config.toml
train_examples = 39062
norm = "groupnorm"
kernel_size = 7
widths = [192, 288, 432]
label_smoothing = 0.1
beta1 = 0.9
steps = 22600
weight_decay = 0.05
Rows from block 5 of a small sound classifier, named by matrix and row number. Rows with one number belong to one channel. Each number is 500 + 50 x the weight over its row's rms, rounded and kept within 0 to 999. All counts start at 0. Numbers have three digits each.
Before each channel's rows are labels from the 100 clips, of 14976, where the channel reaches its highest value: "peak on" is the class under the peak. Only what is clearly more common there than usual is listed. The data: synthesized solo parts of chorales (CocoChorales). In brackets: how many of the 100, against the usual share in percent.
# convs0: first width-7 conv (model.blocks.5.convs.0.weight, 288x288x7, standardized in use, each kernel summed), inputs 0-71
# convs1: second width-7 conv (model.blocks.5.convs.1.weight, 288x288x7, standardized in use, transposed, each kernel summed), outputs 0-71

peak on: A#4 (41 vs 4.1)
convs0.42:463508454495505475483442573504495497433530508509465505620475482592376577445498555548392548522471428495485454554551495400483523423540463491491495492457451480444468539509469472536632555486443527491481460516515539578538
convs1.42:518506510417456413573493438543437430536517529517468508450568574552547573391423449466546499565438464562559447458536509541458549489566435577512429549445468531480452562467463474525576579449545548599460476471523533506443

peak on: A3 (41 vs 2.5); A#3 (34 vs 3.1)
convs0.80:488460547530502490433417589515487451495484524501569407584491496574478449450514506496462597482465441501447481486407530410467581502557515530429434475472565496440473570440448525511538566514486531460497451476459443442509
convs1.80:559595490433466434572520450556448445565504529532535494456536549578533532401443460466553440525442505598529451416513577578464558489530445571516442550446507539534455542465470460526582576428560607583468573467563564577456

peak on: A3 (35 vs 2.5); A#3 (28 vs 3.1)
convs0.14:479408523486507478461476616510550452555572511572528449593484509503426474479498428502432534478452420458521471461415540457496478468461495511447449503504473501455504577482473492537523599534505559470482530507506450435501
convs1.14:536493529451503481573464483538487489510532497529475493479507539623562537476445480500558489520490457582528471472573512598511546532501463554473465494466591559500484505457457452479614513393484555503497460487492594611438

peak on: F#5 (32 vs 2.5)
convs0.194:531511462486394426425531489456502491454523425472543494586545542573553511459570452534531492515564467442541561532468561491589499527524449419615499495544420486540430436518505505510506485550566487479463426520513459481447
convs1.194:435459475424429432456678432493415422450462472457462465467565562480600491459476469474510457482513386515510494480628449464404548510557431457499453560453391546552465489425457469479473479526546568475476524426405481458414

peak on: F#4 (32 vs 3.2)
convs0.37:463511432499403474433477417497560473426486508478488507462434523406464434585541487469500512418462476460445559525531415477642463523534472494568519505603451498511498449482484496546532581415493507504441664505495626548431
convs1.37:573434534460459428486507448510428420552544495496535518458545504515515561529449466482570453557476438582507455421552545500452522529444485603489473566491486557475482507454462496505445495439491598555456579466504455490439

peak on: G#4 (46 vs 3.6); silence (39 vs 12.5)
convs0.217:493502539480530453569451459469538463563520572569562511492526505540415547472472475408452528480502649510578525505429519474427502467481510592488491536449620458419513534466472500434479490453408517495463521487468470450479
convs1.217:582443506489535496465563496459499485421491486638636492478475550514507508429482480475585438455508509473522481504522467602503458533571491332501495446508401596606531523488465507494582545507473453499499436501494570504468

peak on: C5 (29 vs 3.8)
convs0.233:494405520491367549565464428502477450512451499472524566385496465516440526477442552545401468525542538540488416554406547521515491525457564556468505546539551547477564469496483548476424469428476467455536595495485521480473
convs1.233:590537470449467424562476447549443438474514540638533462446543534526516519425434451460545431551423542543482457460493512496465602477507427443503430545450575528486457565453434468510599596480456519556447560451533593554445

peak on: A3 (29 vs 2.5); D4 (28 vs 4.3)
convs0.252:503478499518566520599456584526561487463539502548494488595444470532393536571458476540447559516494532511517457499486495450469395495486410509404483525528381552473538593517493491602504513414453465488543429492520491471496
convs1.252:577557513438455437562494446537445443567532509518485491449501518540529503486426453456544451515425672483490429422608558491471524475521435544488447506439469573506457546476480472503596526444510603590472499474466560564473

peak on: G#4 (33 vs 3.6)
convs0.220:500446422425526467517466397511385442530392505501613453428454522647464570468603545495476546478542543540567536507492455494456468551470417600484455497531515530464511569470462480481541460447470469518471522536479582521485
convs1.220:524457481443470452547509456485470461433480536488526468471503596602609569425524475495552441568466475581578495514558470640488514503521465426490471525502549580625472550479462479523590498454540465578501509472492556557418

peak on: G#4 (44 vs 3.6)
convs0.6:461544522479526496486498478537530555497486429482480497420498461591526474402514556491490448483528497545504535528479533518432612549512619509379479467420633559485514471473473538483579566437518580468471417523488407501519
convs1.6:580586483439453434563515448541450449547519532550549470455542547551532535408449461467544443521441567570534453431496570572451567482558447533492444587463574530539456555461462466545571560432566524566465568465501553571448

peak on: A#3 (59 vs 3.1)
convs0.75:450481474508519523534364514446547487489540552519512473600480445557556496458428477479544408495468416482545588454526535516536372459460510539462542510442428453540468406486482454516562618495452562496577537509495556500516
convs1.75:483479554461470471551491483474512494454521616429456542512494450512597507558509509530536555418508447530475460526537444606534564567470525553515508513536512523564541538446457467487535519445520535443469484468410557453456

peak on: C5 (43 vs 3.8)
convs0.68:420526484447658461539404428509622449492453563461511454448399471506421530648463512520467434490519513514496454503557531501540576396533451607499457523523468469455517583440446453566533560486544532454510495483443497469489
convs1.68:573583504445456441564516454546456452580491531552575509460539544549530533415454465470540449522447519580531458435494567567456558484562454564507452572452537531542460527466466472543569560440569594560473562471553548568454

peak on: F#4 (28 vs 3.2)
convs0.50:550463461514424539396439444495523590551488446485475526417463494387400438591542485448547539470468514467438527522602474486628447475520506517576486494585430528482505478503502504537532559425523531537442668502502623547434
convs1.50:521484505443444414549507439538425421554555520517498514445542504530554539499429451455557482544460566583499423410507595471451526501489456600512461528476496550499444532452447466574471508478495601578425614454498456483463

peak on: D4 (32 vs 4.3)
convs0.222:497465501498449483565500351508448428562394514446609471416482488580496484573563503454508541469508529572473481518447503492486486554503514557428474532500549534502499495433433492470462461431461512503486551488442497439468
convs1.222:533506475449455451500549460525459454453474534596619468457581566606564567412488462466563431562460445550519464443510502548449540486557459472509448529474467553529468503450434481534584534450529491576472555453492582575435

peak on: A3 (43 vs 2.5); A#3 (29 vs 3.1)
convs0.188:498386554531503495538386591538464519517534498558489458556458486511471469536467557509501576454417427538435427510430482475481551489474513514403435480459574447470521545431469495533470530476455532488479588451446475428520
convs1.188:587590508442454436565512451552449447573500532533526507455544550539531537409450460469544451523446512585535452433494575573452563485564446568498444575449556537540456558466469470545576569434569599569468570467545550575448

peak on: F#5 (28 vs 2.5)
convs0.19:513493484481404474469540498480516514462504478477566491573588521551527457516615449478494482482510416457489500539527518460519546507549458463585449415546471436450489419493485503522463470536537482428434485487488518514459
convs1.19:533506503438449435511624452521441441541496538536482520462578553501568532442458468472533488539446546554552461415567515488425567482577445528531444586435434543534457548447465448536518529500584597543448623450476521481433

peak on: silence (100 vs 12.5)
convs0.182:481431552489555512615412404488505466502501481552533478433506478514468429508446533518527484462426470555503499524479439555455533459529528492469436446522577501514476459435461497550487624478509585483526593410481467410484
convs1.182:539474495489494460505528491528497469498536511526526592507530530558529545568505510542625542538529576611572527456461574532491565550482429615436455505452561582482444502461478450456539481528545598514502530466511581557423

peak on: A#4 (26 vs 4.1)
convs0.87:475458551485512466521464448463412462514426469466534448530483561571515494407515538530508563526511425481538495527507561531554562478541537467434441521484578564489516521434446527443572533521505527424499394439448473503495
convs1.87:575585496443455439562516451548453450576519532539580496457549546561533535414451462468541446524445529584536457437496566543454563484562451565472447580450560523531458535464464470546574560434567596563467563466533553579451

peak on: C#5 (28 vs 3.7)
convs0.202:475518511487587497519446408556516485533391517435558430473461527442467500553502434475464467471531480427549570468555539541554565455516523537476447514521477560474580547412408483528466522493536521467533497433434431439531
convs1.202:543491509452453444576522449510459456587515521545575505458545547528547519414444463469553439511448526577552455440504518552450566483571446508516444537452560538506453486460460462550570548443574602571459554461517543572441

peak on: C#5 (29 vs 3.7)
convs0.2:440506565451578445470562430510491458513425436431497426478498517483589480448497519490510465491507415408489493519555558552590617520592474491590432483521451560505492469429435459465494438592633470421473399449426413431470
convs1.2:545549513443455437562513451546454449583510533552577521457545544558532534412450462467542446522443523575531455434497568554455563483565449568503447574449544528513458533463468467544572563434558598564468565467568550570451

peak on: A#4 (33 vs 4.1)
convs0.90:495475452476579540572443592500541503408543486523436444584469489590389556561442557582412535518524519554508446547521456421444483487501434491437475494483447502436482554529493493575630499409357436516487461509530599591535
convs1.90:449409528448488448537439453483475437489521496462427511454445517538496569500443451443462504552485529448486421486652450441466475463545406595467413440419363562428417530460495469450596525468539487503462430468439482529443

peak on: A#4 (27 vs 4.1)
convs0.232:521448477384453423574458406500468468467378490394557369445476478586485570515511536561470571478486514601468430567524447471484470571497459486464505500562557523495607534479468457461532470428473459496525559473480604577465
convs1.232:540467486436445439503493450518438438471504513509571485452508565593544623423460469482536434607443454576548457507590526462463541500620448530499439554450477565531443551451446465541617542419472507569478516460525565580412

peak on: F#5 (60 vs 2.5)
convs0.67:455518477517426502531398533469542488500521547501544513661559489474454512425428502482437472476443443485511614500354524443487389429403495507460484460455412492491471512511491457554563599539545536509596510476504501523540
convs1.67:610554499456449446526499456545458468572511605498499512466498554547553563477448468493563462517467537557551469455508536568461566516518453587515443557462477542532465511451466460497590620407525585574421570460493580496429

peak on: C5 (41 vs 3.8)
convs0.218:509435537431444512598530359476461462496410493454536428421479479514493460560478460453485511459529543585477441508500531516522492536475582535433451496507585522461575468427410502469444459429449476471515561415417495458505
convs1.218:498580477443449427569529449513453452529517538562593486454577562529560541414460460460552436520449478530533470412510568484431583469556446537506442563446493566545463537464459485559566582448520610573430607466595514553415

peak on: F#5 (51 vs 2.5)
convs0.210:442510446486478539541431512473521458465508597500488483663536455508451518464464517504452445528487456482531580463413571452521369445453525596426577552452432439534430477488512428498573603490514561532624473481499526524536
convs1.210:535488533501468520544477502486507539473532604429453520520466474456543482587516513533564537413503482488466499551473419522543539596489522521520519441535454517423571429514520541445518515512433531463492545523428553462473

peak on: silence (100 vs 12.5)
convs0.59:417554496446534469484424408502537451490445512465561452440403475524426515526459518520468430488489468551523463504482523480474591404535501573451441474510501447428517576437448448647565615507521595524487564469450503505517
convs1.59:608502499455476440553527468540475461554416551543586515476565549566568520476452483509576504495495526583565491411491535598456553511514444612520452565445438544524469486454440450504523527447569590546483533438513549520441

peak on: C5 (59 vs 3.8)
convs0.221:514433495455452523606511350477464451491381476438555455415468484565486496591503497513490541464526567594456445532500493480495483502485555517428459492524572514474548475435449487478437462422458466484531588452444519449474
convs1.221:538491482439448428574525448503443438509489538582588481450539563565547558409454456467540435554442477526505459409509514475448564481581442516521439551450485559524459543457451473555617552436452607575436601462599547589459

peak on: D4 (35 vs 4.3)
convs0.73:572496553481451447481545431499439472453433430465584402550543513610540451460596500503535461498596435542491494536468546545522570531561544458477427488504580531535527471489486524512552520514491531490510459465489489472491
convs1.73:540567473442456434559546449542450446570480536552583461454535549563559532413447459465562441530453510594535451411492574534450560486548448571516445592450558531529457562461460473543566567432533600565460573463556557547448

peak on: A#4 (30 vs 4.1)
convs0.31:415439497530532478522390462537503447432462522482532438503460526566502504542491593504457510473532451590485530571558473555591510498529466478427470441528530535537542479472483527483519400425404474387503582468477539580551
convs1.31:574552483445453439571535451539450447554503545551570495455560548563571562420441457470566435542443522594548457425502543563450569484582450557508447556445566548544458556462468478529600539448533593566471579473505548576453

peak on: G#4 (37 vs 3.6)
convs0.255:492543546499385512425462464547496579448481447527540509491524454554485498402545560577442439520509507580517511478483576523554624532550622447490518493496629484514513460505504537474550564455540510515553487511519425480561
convs1.255:556521469444448435544528443508447447532504520520504470450537546532520538420442455460536432521434653578514446422494528530445561472506444505505433586436601537500444519457460458527578559437551591574424570459488538581438

peak on: C5 (51 vs 3.8)
convs0.45:520470483470587461554608485496595467400514518534529440428413476531522489609461504517536494495582541545523450477532475507498373552438418525420532516499406507548490570485496445586616623402409559556511556478510496499480
convs1.45:462497486471480459560605470485461463572366448470501466476503476501603507453459477489584472478510651483472498439555506455494549544579452516515465511462425581574501500462457482440478503518540531442517458469414534508445

peak on: F#5 (25 vs 2.5)
convs0.53:427479494424462416461534433466513459475497489479522422589539515452402503436560442482436576480432386437532457470496531439594577429570443480593431506533433479427467510418433426505521576571624506483477460429431451455479
convs1.53:585508506454440463535535447541421432562474536568554500463527557536534525454436467477564434512454538562561471418524545564457587489559440531489437544414453531492447489450451450511571608440502585571436562445535542591434

peak on: F#5 (54 vs 2.5)
convs0.96:538505502506440480531590486501528428465533578494523532639537463518589512543502491489565380537531488527515589471393517510489356591395498581443578545457407428604438487525523482482534513504480481510581523505520611571509
convs1.96:447507491423396428552614429479435428448508642458458498464462538495631506461454461496560466470512420509493459462462467472468515516490469553541502516486454533562496523449452452486487529480489533520510540454441529472435

peak on: A#3 (72 vs 3.1)
convs0.263:470461585503561581379465472531413457589449423438590573469485550522599462402494472440575415463519408434505603525570508559485565507534467429499441435493410515595477460475473499456495499553547501446497448505474486468508
convs1.263:567590504436462429536525444537445442529504535514541514445547538597599533410426451458587436510438484507509464413531563572451556473570437513484432568435509524592447549456457455537581541420540613569464569459538577579454