{
  "model": "sound classifier",
  "dataset": "synthesized solo parts of chorales (CocoChorales)",
  "train_examples": 39062,
  "noise_aug": 0.01,
  "n_mels": 80,
  "hop_length": 160,
  "input": "log_mel",
  "spec_augment": true,
  "win_length": 512,
  "targets": ["instrument"],
  "num_classes": 13,
  "arch": "tc_resnet",
  "norm": "groupnorm",
  "hidden_act": "relu",
  "weight_standardization": true,
  "drop_path": 0.05,
  "depths": [2, 5, 2],
  "kernel_size": 7,
  "stem": "single",
  "dropout": 0.05,
  "widths": [192, 288, 432],
  "label_smoothing": 0.1,
  "loss": "cross_entropy",
  "init": "kaiming_normal",
  "residual_init": "none",
  "optimizer": "adam_atan2",
  "learning_rate": 0.0038,
  "beta1": 0.9,
  "beta2": 0.999,
  "max_grad_norm": 3.0,
  "max_steps": 22600,
  "batch_size": 128,
  "epochs": 74.1,
  "lr_schedule": "wsd",
  "decay_fraction": 0.3,
  "final_lr_fraction": 0.05,
  "warmup_steps": 450,
  "weight_decay": 0.05
}
Rows from block 6 of a small sound classifier, named by matrix and row number. Rows with one number belong to one channel. Each number is 200 + 30 x the weight over its row's rms, rounded and kept within 0 to 999. All counts start at 0.
Before each channel's rows are labels from the 100 clips, of 14976, where the channel reaches its highest value: "responds to" is what is common among them. Only what is clearly more common there than usual is listed. The data: synthesized solo parts of chorales (CocoChorales). In brackets: how many of the 100.
# convs0: first width-7 conv (model.blocks.6.convs.0.weight, 288x288x7, standardized in use, each kernel summed), inputs 0-143
# convs1: second width-7 conv (model.blocks.6.convs.1.weight, 288x288x7, standardized in use, transposed, each kernel summed), outputs 0-143

responds to: flute (87); note F#5 (49); note E5 (44); note D#5 (41)
convs0.250,214,221,146,223,116,188,212,185,199,209,211,220,135,213,244,184,166,215,232,198,214,182,147,183,238,223,191,185,213,192,176,167,198,186,155,250,209,206,163,214,241,149,221,201,160,206,239,224,175,200,146,205,174,265,198,208,206,210,206,199,195,152,200,163,189,228,259,200,211,261,238,166,236,189,211,211,201,241,241,210,213,252,135,188,260,166,201,248,266,229,220,200,197,227,189,246,204,242,170,223,180,211,171,190,223,208,225,190,244,204,239,222,284,143,208,199,233,200,183,231,245,203,199,211,194,186,194,179,159,215,210,258,180,193,236,208,183,176,214,233,158,218,231,135
convs1.250,246,139,155,156,154,144,189,177,198,216,195,197,184,216,250,194,249,184,195,149,187,188,208,183,214,218,176,210,198,201,181,214,174,195,184,223,195,222,203,190,280,193,185,185,195,205,204,227,192,181,177,201,203,180,192,173,162,179,217,153,202,184,150,229,200,206,230,244,158,143,154,191,175,245,176,206,193,246,264,182,212,217,219,165,213,148,140,225,209,152,215,157,175,155,145,243,157,165,164,193,178,150,191,186,149,204,279,198,175,196,169,149,183,208,180,197,175,185,157,228,191,211,207,206,209,170,218,178,121,220,206,213,214,169,213,161,161,208,240,270,155,206,230,183

responds to: trombone (100); note F#4 (40); note G#4 (26)
convs0.109,216,208,183,225,178,229,172,150,195,209,159,185,197,204,209,216,225,195,175,166,218,197,189,173,258,229,200,189,214,222,159,159,180,226,168,227,200,223,177,209,230,216,212,211,215,159,193,207,191,210,214,194,202,251,198,192,214,169,192,202,215,177,164,220,203,159,348,218,200,240,260,202,202,217,222,183,213,144,256,179,213,184,157,191,195,213,200,139,213,206,191,194,215,222,192,288,131,188,180,160,159,187,165,208,149,184,242,143,222,168,226,190,205,194,223,191,247,219,242,231,196,226,185,190,198,179,195,157,178,221,225,203,174,196,214,219,207,192,212,165,216,183,218,143
convs1.109,208,148,160,166,177,151,231,177,203,210,251,198,233,221,220,235,263,211,189,172,166,170,233,166,204,169,213,177,227,184,221,194,201,232,173,209,177,165,201,181,263,180,198,235,197,172,159,211,161,170,233,172,217,203,228,206,192,167,201,225,238,188,243,214,238,199,244,210,185,161,175,194,158,236,228,249,211,225,199,209,219,201,220,219,160,173,161,227,158,163,245,163,251,192,152,221,163,160,234,152,210,179,209,206,155,195,218,226,170,203,244,164,239,197,161,208,245,159,191,244,164,251,204,196,223,205,223,170,188,220,205,200,248,161,219,162,171,258,225,223,206,212,216,238

responds to: trumpet (61); violin (34); note D#5 (32); note F#5 (26)
convs0.280,211,216,230,224,191,198,172,215,196,220,97,113,249,149,197,164,214,214,193,222,231,177,198,184,160,241,201,166,190,175,224,192,193,161,186,179,174,207,256,232,202,211,180,223,218,228,211,210,247,156,195,206,243,195,182,192,215,192,178,195,203,242,183,207,180,160,178,180,214,181,171,201,171,135,196,152,134,209,217,208,171,177,192,203,200,229,160,177,196,199,198,164,175,164,184,212,177,193,209,203,175,215,192,184,162,169,152,180,194,191,210,211,168,181,224,184,213,213,240,186,204,156,195,201,194,218,192,160,209,142,203,182,153,204,201,230,170,140,202,192,140,143,188,215
convs1.280,133,196,194,168,237,191,207,171,211,186,232,181,161,213,163,206,175,189,205,202,193,201,190,201,199,214,218,204,197,206,235,193,174,188,191,190,205,207,154,213,228,167,176,172,204,135,196,199,203,201,212,185,205,201,229,215,200,176,218,176,220,165,160,194,196,210,185,192,201,218,219,183,194,197,210,210,197,244,142,181,150,213,213,180,157,219,203,226,188,221,190,164,173,207,159,153,160,146,173,166,158,138,192,188,170,191,183,199,194,183,203,206,245,168,180,202,247,188,164,180,183,184,207,198,239,188,148,187,132,197,144,193,175,140,187,172,158,207,176,153,184,171,190,226

responds to: note G#4 (43); trombone (41)
convs0.182,197,188,206,170,245,185,236,221,163,161,248,243,155,167,211,171,216,125,188,227,208,187,220,153,155,193,215,221,211,225,194,181,196,209,157,166,193,185,143,152,185,242,167,189,203,146,204,199,202,216,244,237,193,152,222,157,159,190,227,175,152,203,237,154,178,230,148,159,164,187,175,196,189,176,243,161,162,187,205,176,163,191,223,202,245,173,176,207,208,192,308,201,177,186,190,148,224,190,201,254,264,171,197,173,187,169,164,150,188,193,187,243,219,151,197,167,177,196,169,218,228,183,125,207,190,231,200,139,217,164,178,204,177,205,194,160,167,167,211,200,211,176,225,203
convs1.182,219,161,168,162,173,162,230,178,191,214,230,197,231,242,219,227,246,194,166,173,157,165,235,160,151,148,194,187,248,181,219,199,208,223,171,161,180,163,192,178,230,178,170,258,217,181,163,185,165,162,230,169,227,186,215,184,200,262,200,229,223,182,244,214,236,220,226,223,193,166,168,193,148,243,208,245,217,209,194,199,206,216,198,218,168,167,161,221,154,160,228,178,247,202,166,204,174,176,229,172,204,177,185,232,171,157,211,222,171,190,233,166,259,129,158,216,218,158,182,271,164,247,203,206,220,201,219,173,173,187,213,198,226,177,218,175,181,254,221,213,191,188,195,230

responds to: flute (100); note D#5 (53); note F#5 (52); note E5 (46)
convs0.90,200,162,217,191,224,172,250,128,208,186,201,210,157,175,227,203,217,208,292,218,188,186,193,177,205,144,150,191,215,182,195,194,175,224,234,249,244,152,200,205,223,194,188,221,207,193,211,200,162,234,205,202,190,249,167,182,209,202,228,179,217,193,221,235,201,246,197,175,184,199,186,232,308,207,231,206,214,147,231,198,181,168,191,198,240,194,196,157,240,207,155,199,199,183,145,252,186,193,176,178,156,163,183,161,170,171,197,227,275,179,215,251,293,181,181,208,241,142,223,232,197,207,206,218,228,176,187,194,174,166,219,238,172,144,247,180,199,188,214,235,191,180,127,160
convs1.90,234,162,185,180,189,158,231,179,169,200,221,193,193,200,296,199,149,179,186,189,210,212,204,199,234,196,189,226,227,212,167,212,199,179,212,180,219,200,200,203,228,209,218,207,209,228,190,194,184,187,176,223,210,204,232,151,197,229,211,267,221,202,136,157,233,208,161,198,202,232,220,219,185,165,194,181,160,180,234,186,206,158,192,133,234,170,193,216,237,177,229,193,202,202,207,219,201,212,156,199,243,227,207,190,203,224,179,232,172,237,164,160,220,197,173,199,174,182,193,244,170,206,207,190,169,210,220,187,201,182,123,247,249,208,216,189,198,199,220,275,137,211,200,207

responds to: trumpet (100); note F#5 (41); note G#5 (32); note E5 (25)
convs0.112,181,155,179,178,165,187,186,236,201,182,194,199,221,219,138,147,174,202,267,255,209,163,144,212,182,247,217,196,143,223,194,173,179,139,182,179,162,236,214,194,242,205,159,187,188,202,251,198,195,180,140,188,184,166,153,182,182,163,230,186,174,241,250,209,190,199,187,185,162,226,187,168,238,186,164,187,168,217,173,222,177,234,231,133,174,160,160,257,173,234,165,181,207,172,200,130,248,224,191,165,195,162,229,213,239,175,149,220,189,190,179,176,195,152,218,187,161,202,162,206,208,192,227,176,214,200,200,227,146,201,160,171,226,162,218,161,188,214,218,227,230,234,198,216
convs1.112,231,179,169,175,180,174,178,222,194,207,164,207,203,216,204,241,216,187,213,235,194,201,191,186,215,189,195,217,215,206,185,200,204,192,204,207,185,214,157,167,278,223,181,246,186,175,233,191,174,158,190,179,195,196,200,192,175,193,178,199,240,207,239,230,199,184,206,197,196,140,154,170,152,249,220,231,216,193,140,194,243,194,220,207,158,182,173,215,187,160,195,190,188,198,185,191,184,183,215,165,170,175,179,237,210,210,215,223,154,216,228,147,186,206,149,205,262,150,162,223,150,219,185,188,246,188,210,187,156,238,153,196,220,160,161,165,168,225,170,129,199,154,214,250

responds to: flute (67); viola (26)
convs0.76,160,194,166,158,222,215,209,201,198,156,249,198,156,202,241,214,189,170,195,168,242,204,176,207,225,178,204,255,207,182,252,258,178,194,256,225,186,162,216,260,258,162,196,177,219,216,188,217,205,197,169,197,188,244,179,175,192,212,229,214,218,196,169,226,217,194,204,188,172,239,187,173,149,204,145,194,232,192,194,152,209,160,181,198,145,209,218,163,140,262,206,165,163,210,174,253,210,179,142,156,205,125,225,189,136,181,185,283,174,232,201,191,182,174,182,189,199,161,193,201,213,206,191,197,205,197,184,188,219,178,219,226,187,194,193,131,200,211,146,174,231,179,145,216
convs1.76,229,237,243,250,251,247,198,223,201,190,172,194,200,243,167,197,195,215,212,231,230,225,160,207,187,229,188,216,204,239,211,191,192,156,193,206,202,220,207,167,133,249,187,157,208,215,225,195,235,215,188,193,181,197,194,215,255,183,227,207,195,256,198,182,199,202,185,196,265,268,247,214,204,148,196,167,159,167,167,193,167,186,197,196,226,243,252,184,221,234,160,236,208,195,216,197,233,219,213,223,188,233,183,205,223,219,184,141,245,192,206,245,208,245,248,220,196,240,262,201,247,187,204,215,171,197,189,233,208,156,143,193,162,220,199,238,212,172,194,162,195,171,180,170

responds to: trombone (80); note F#4 (28); note G#4 (26)
convs0.223,211,226,162,221,211,213,225,175,180,204,243,195,153,192,223,211,183,188,179,181,215,194,120,197,286,262,204,200,209,231,168,219,240,237,190,243,200,238,160,222,266,177,216,217,172,201,204,214,170,229,192,225,170,264,232,206,210,190,237,194,203,150,152,151,194,173,298,198,210,274,242,160,236,205,207,195,168,200,240,162,208,217,190,208,235,184,235,205,206,197,188,225,185,214,218,261,168,218,153,194,211,200,162,210,212,205,235,193,229,201,228,197,226,146,190,201,228,192,184,205,228,191,170,212,150,222,194,133,197,217,224,212,234,194,190,221,185,224,185,199,160,188,270,188
convs1.223,229,139,150,170,173,145,191,189,212,200,268,179,235,210,176,206,276,161,139,160,169,160,215,169,248,186,174,146,213,161,209,199,242,159,152,210,172,212,222,176,280,160,194,189,178,186,208,202,194,186,181,188,201,185,222,155,159,180,146,199,180,158,183,228,192,189,248,230,161,142,149,185,165,206,209,198,209,226,248,165,199,183,232,179,139,159,147,207,163,156,225,154,236,160,151,221,153,146,227,148,215,157,190,185,147,206,253,196,163,218,210,149,140,199,166,174,196,160,183,202,159,199,191,171,248,196,218,184,170,223,245,194,217,177,196,165,175,203,159,162,173,169,260,235

responds to: flute (89); note F#5 (48); note E5 (44); note D#5 (43)
convs0.256,205,198,223,201,178,192,223,258,180,208,253,206,150,217,266,177,182,211,269,225,168,210,242,198,182,194,188,201,228,160,202,214,208,206,165,225,232,129,210,176,164,93,240,158,187,234,180,259,215,186,148,191,238,148,182,210,206,192,200,193,211,181,180,200,210,267,206,197,198,207,199,212,256,240,217,229,235,159,234,193,225,158,158,198,259,190,208,139,276,191,170,210,196,217,170,129,228,227,174,181,199,213,235,199,246,208,168,186,220,267,202,214,269,192,195,228,231,191,167,214,199,238,203,224,185,190,215,244,180,202,197,281,165,238,275,200,187,207,208,265,207,208,178,155
convs1.256,209,157,156,161,153,161,211,214,191,212,207,204,182,187,293,194,157,187,211,155,183,167,318,190,226,165,175,197,254,193,164,212,180,173,189,174,178,191,183,193,205,197,242,157,194,216,175,200,186,182,168,215,276,235,238,150,178,217,217,208,189,202,164,173,213,216,190,175,160,190,177,201,173,234,179,178,171,172,243,205,201,185,189,162,206,163,170,195,207,170,250,190,165,198,209,208,198,223,136,207,201,234,190,182,217,193,175,232,175,219,157,175,221,223,201,199,154,200,207,189,187,203,221,192,196,206,217,171,140,186,144,197,203,180,187,162,165,199,224,287,170,177,149,167

responds to: trombone (34)
convs0.210,197,187,195,181,214,196,195,150,189,170,205,128,198,180,201,250,242,128,172,196,215,177,222,170,224,226,188,152,193,186,195,216,159,181,193,232,170,224,199,219,240,225,220,220,213,212,219,213,234,187,175,232,227,275,228,160,203,195,222,230,209,232,182,202,191,152,224,197,188,251,196,190,171,199,224,160,197,209,194,179,166,201,173,175,161,162,157,208,154,202,223,168,158,224,142,252,147,190,158,235,204,175,179,177,161,137,244,143,217,163,169,215,200,176,194,174,217,181,201,194,192,205,170,178,168,217,192,171,191,230,202,191,176,175,197,211,164,167,214,137,169,228,238,149
convs1.210,219,151,159,173,171,152,238,184,189,201,247,199,232,228,220,222,206,218,187,175,159,172,220,165,206,172,227,201,234,176,223,200,205,231,172,188,190,158,194,170,244,188,199,257,180,173,161,207,164,173,227,172,223,204,211,203,196,183,195,238,229,182,244,211,241,235,238,167,187,162,166,188,167,231,212,237,210,228,185,196,212,208,231,218,160,166,160,226,156,161,246,164,239,216,157,231,165,160,226,162,199,183,216,208,162,193,230,224,171,201,236,163,253,111,160,215,229,158,188,236,164,253,219,206,220,200,218,172,186,182,207,182,246,169,191,171,180,270,226,229,208,205,209,234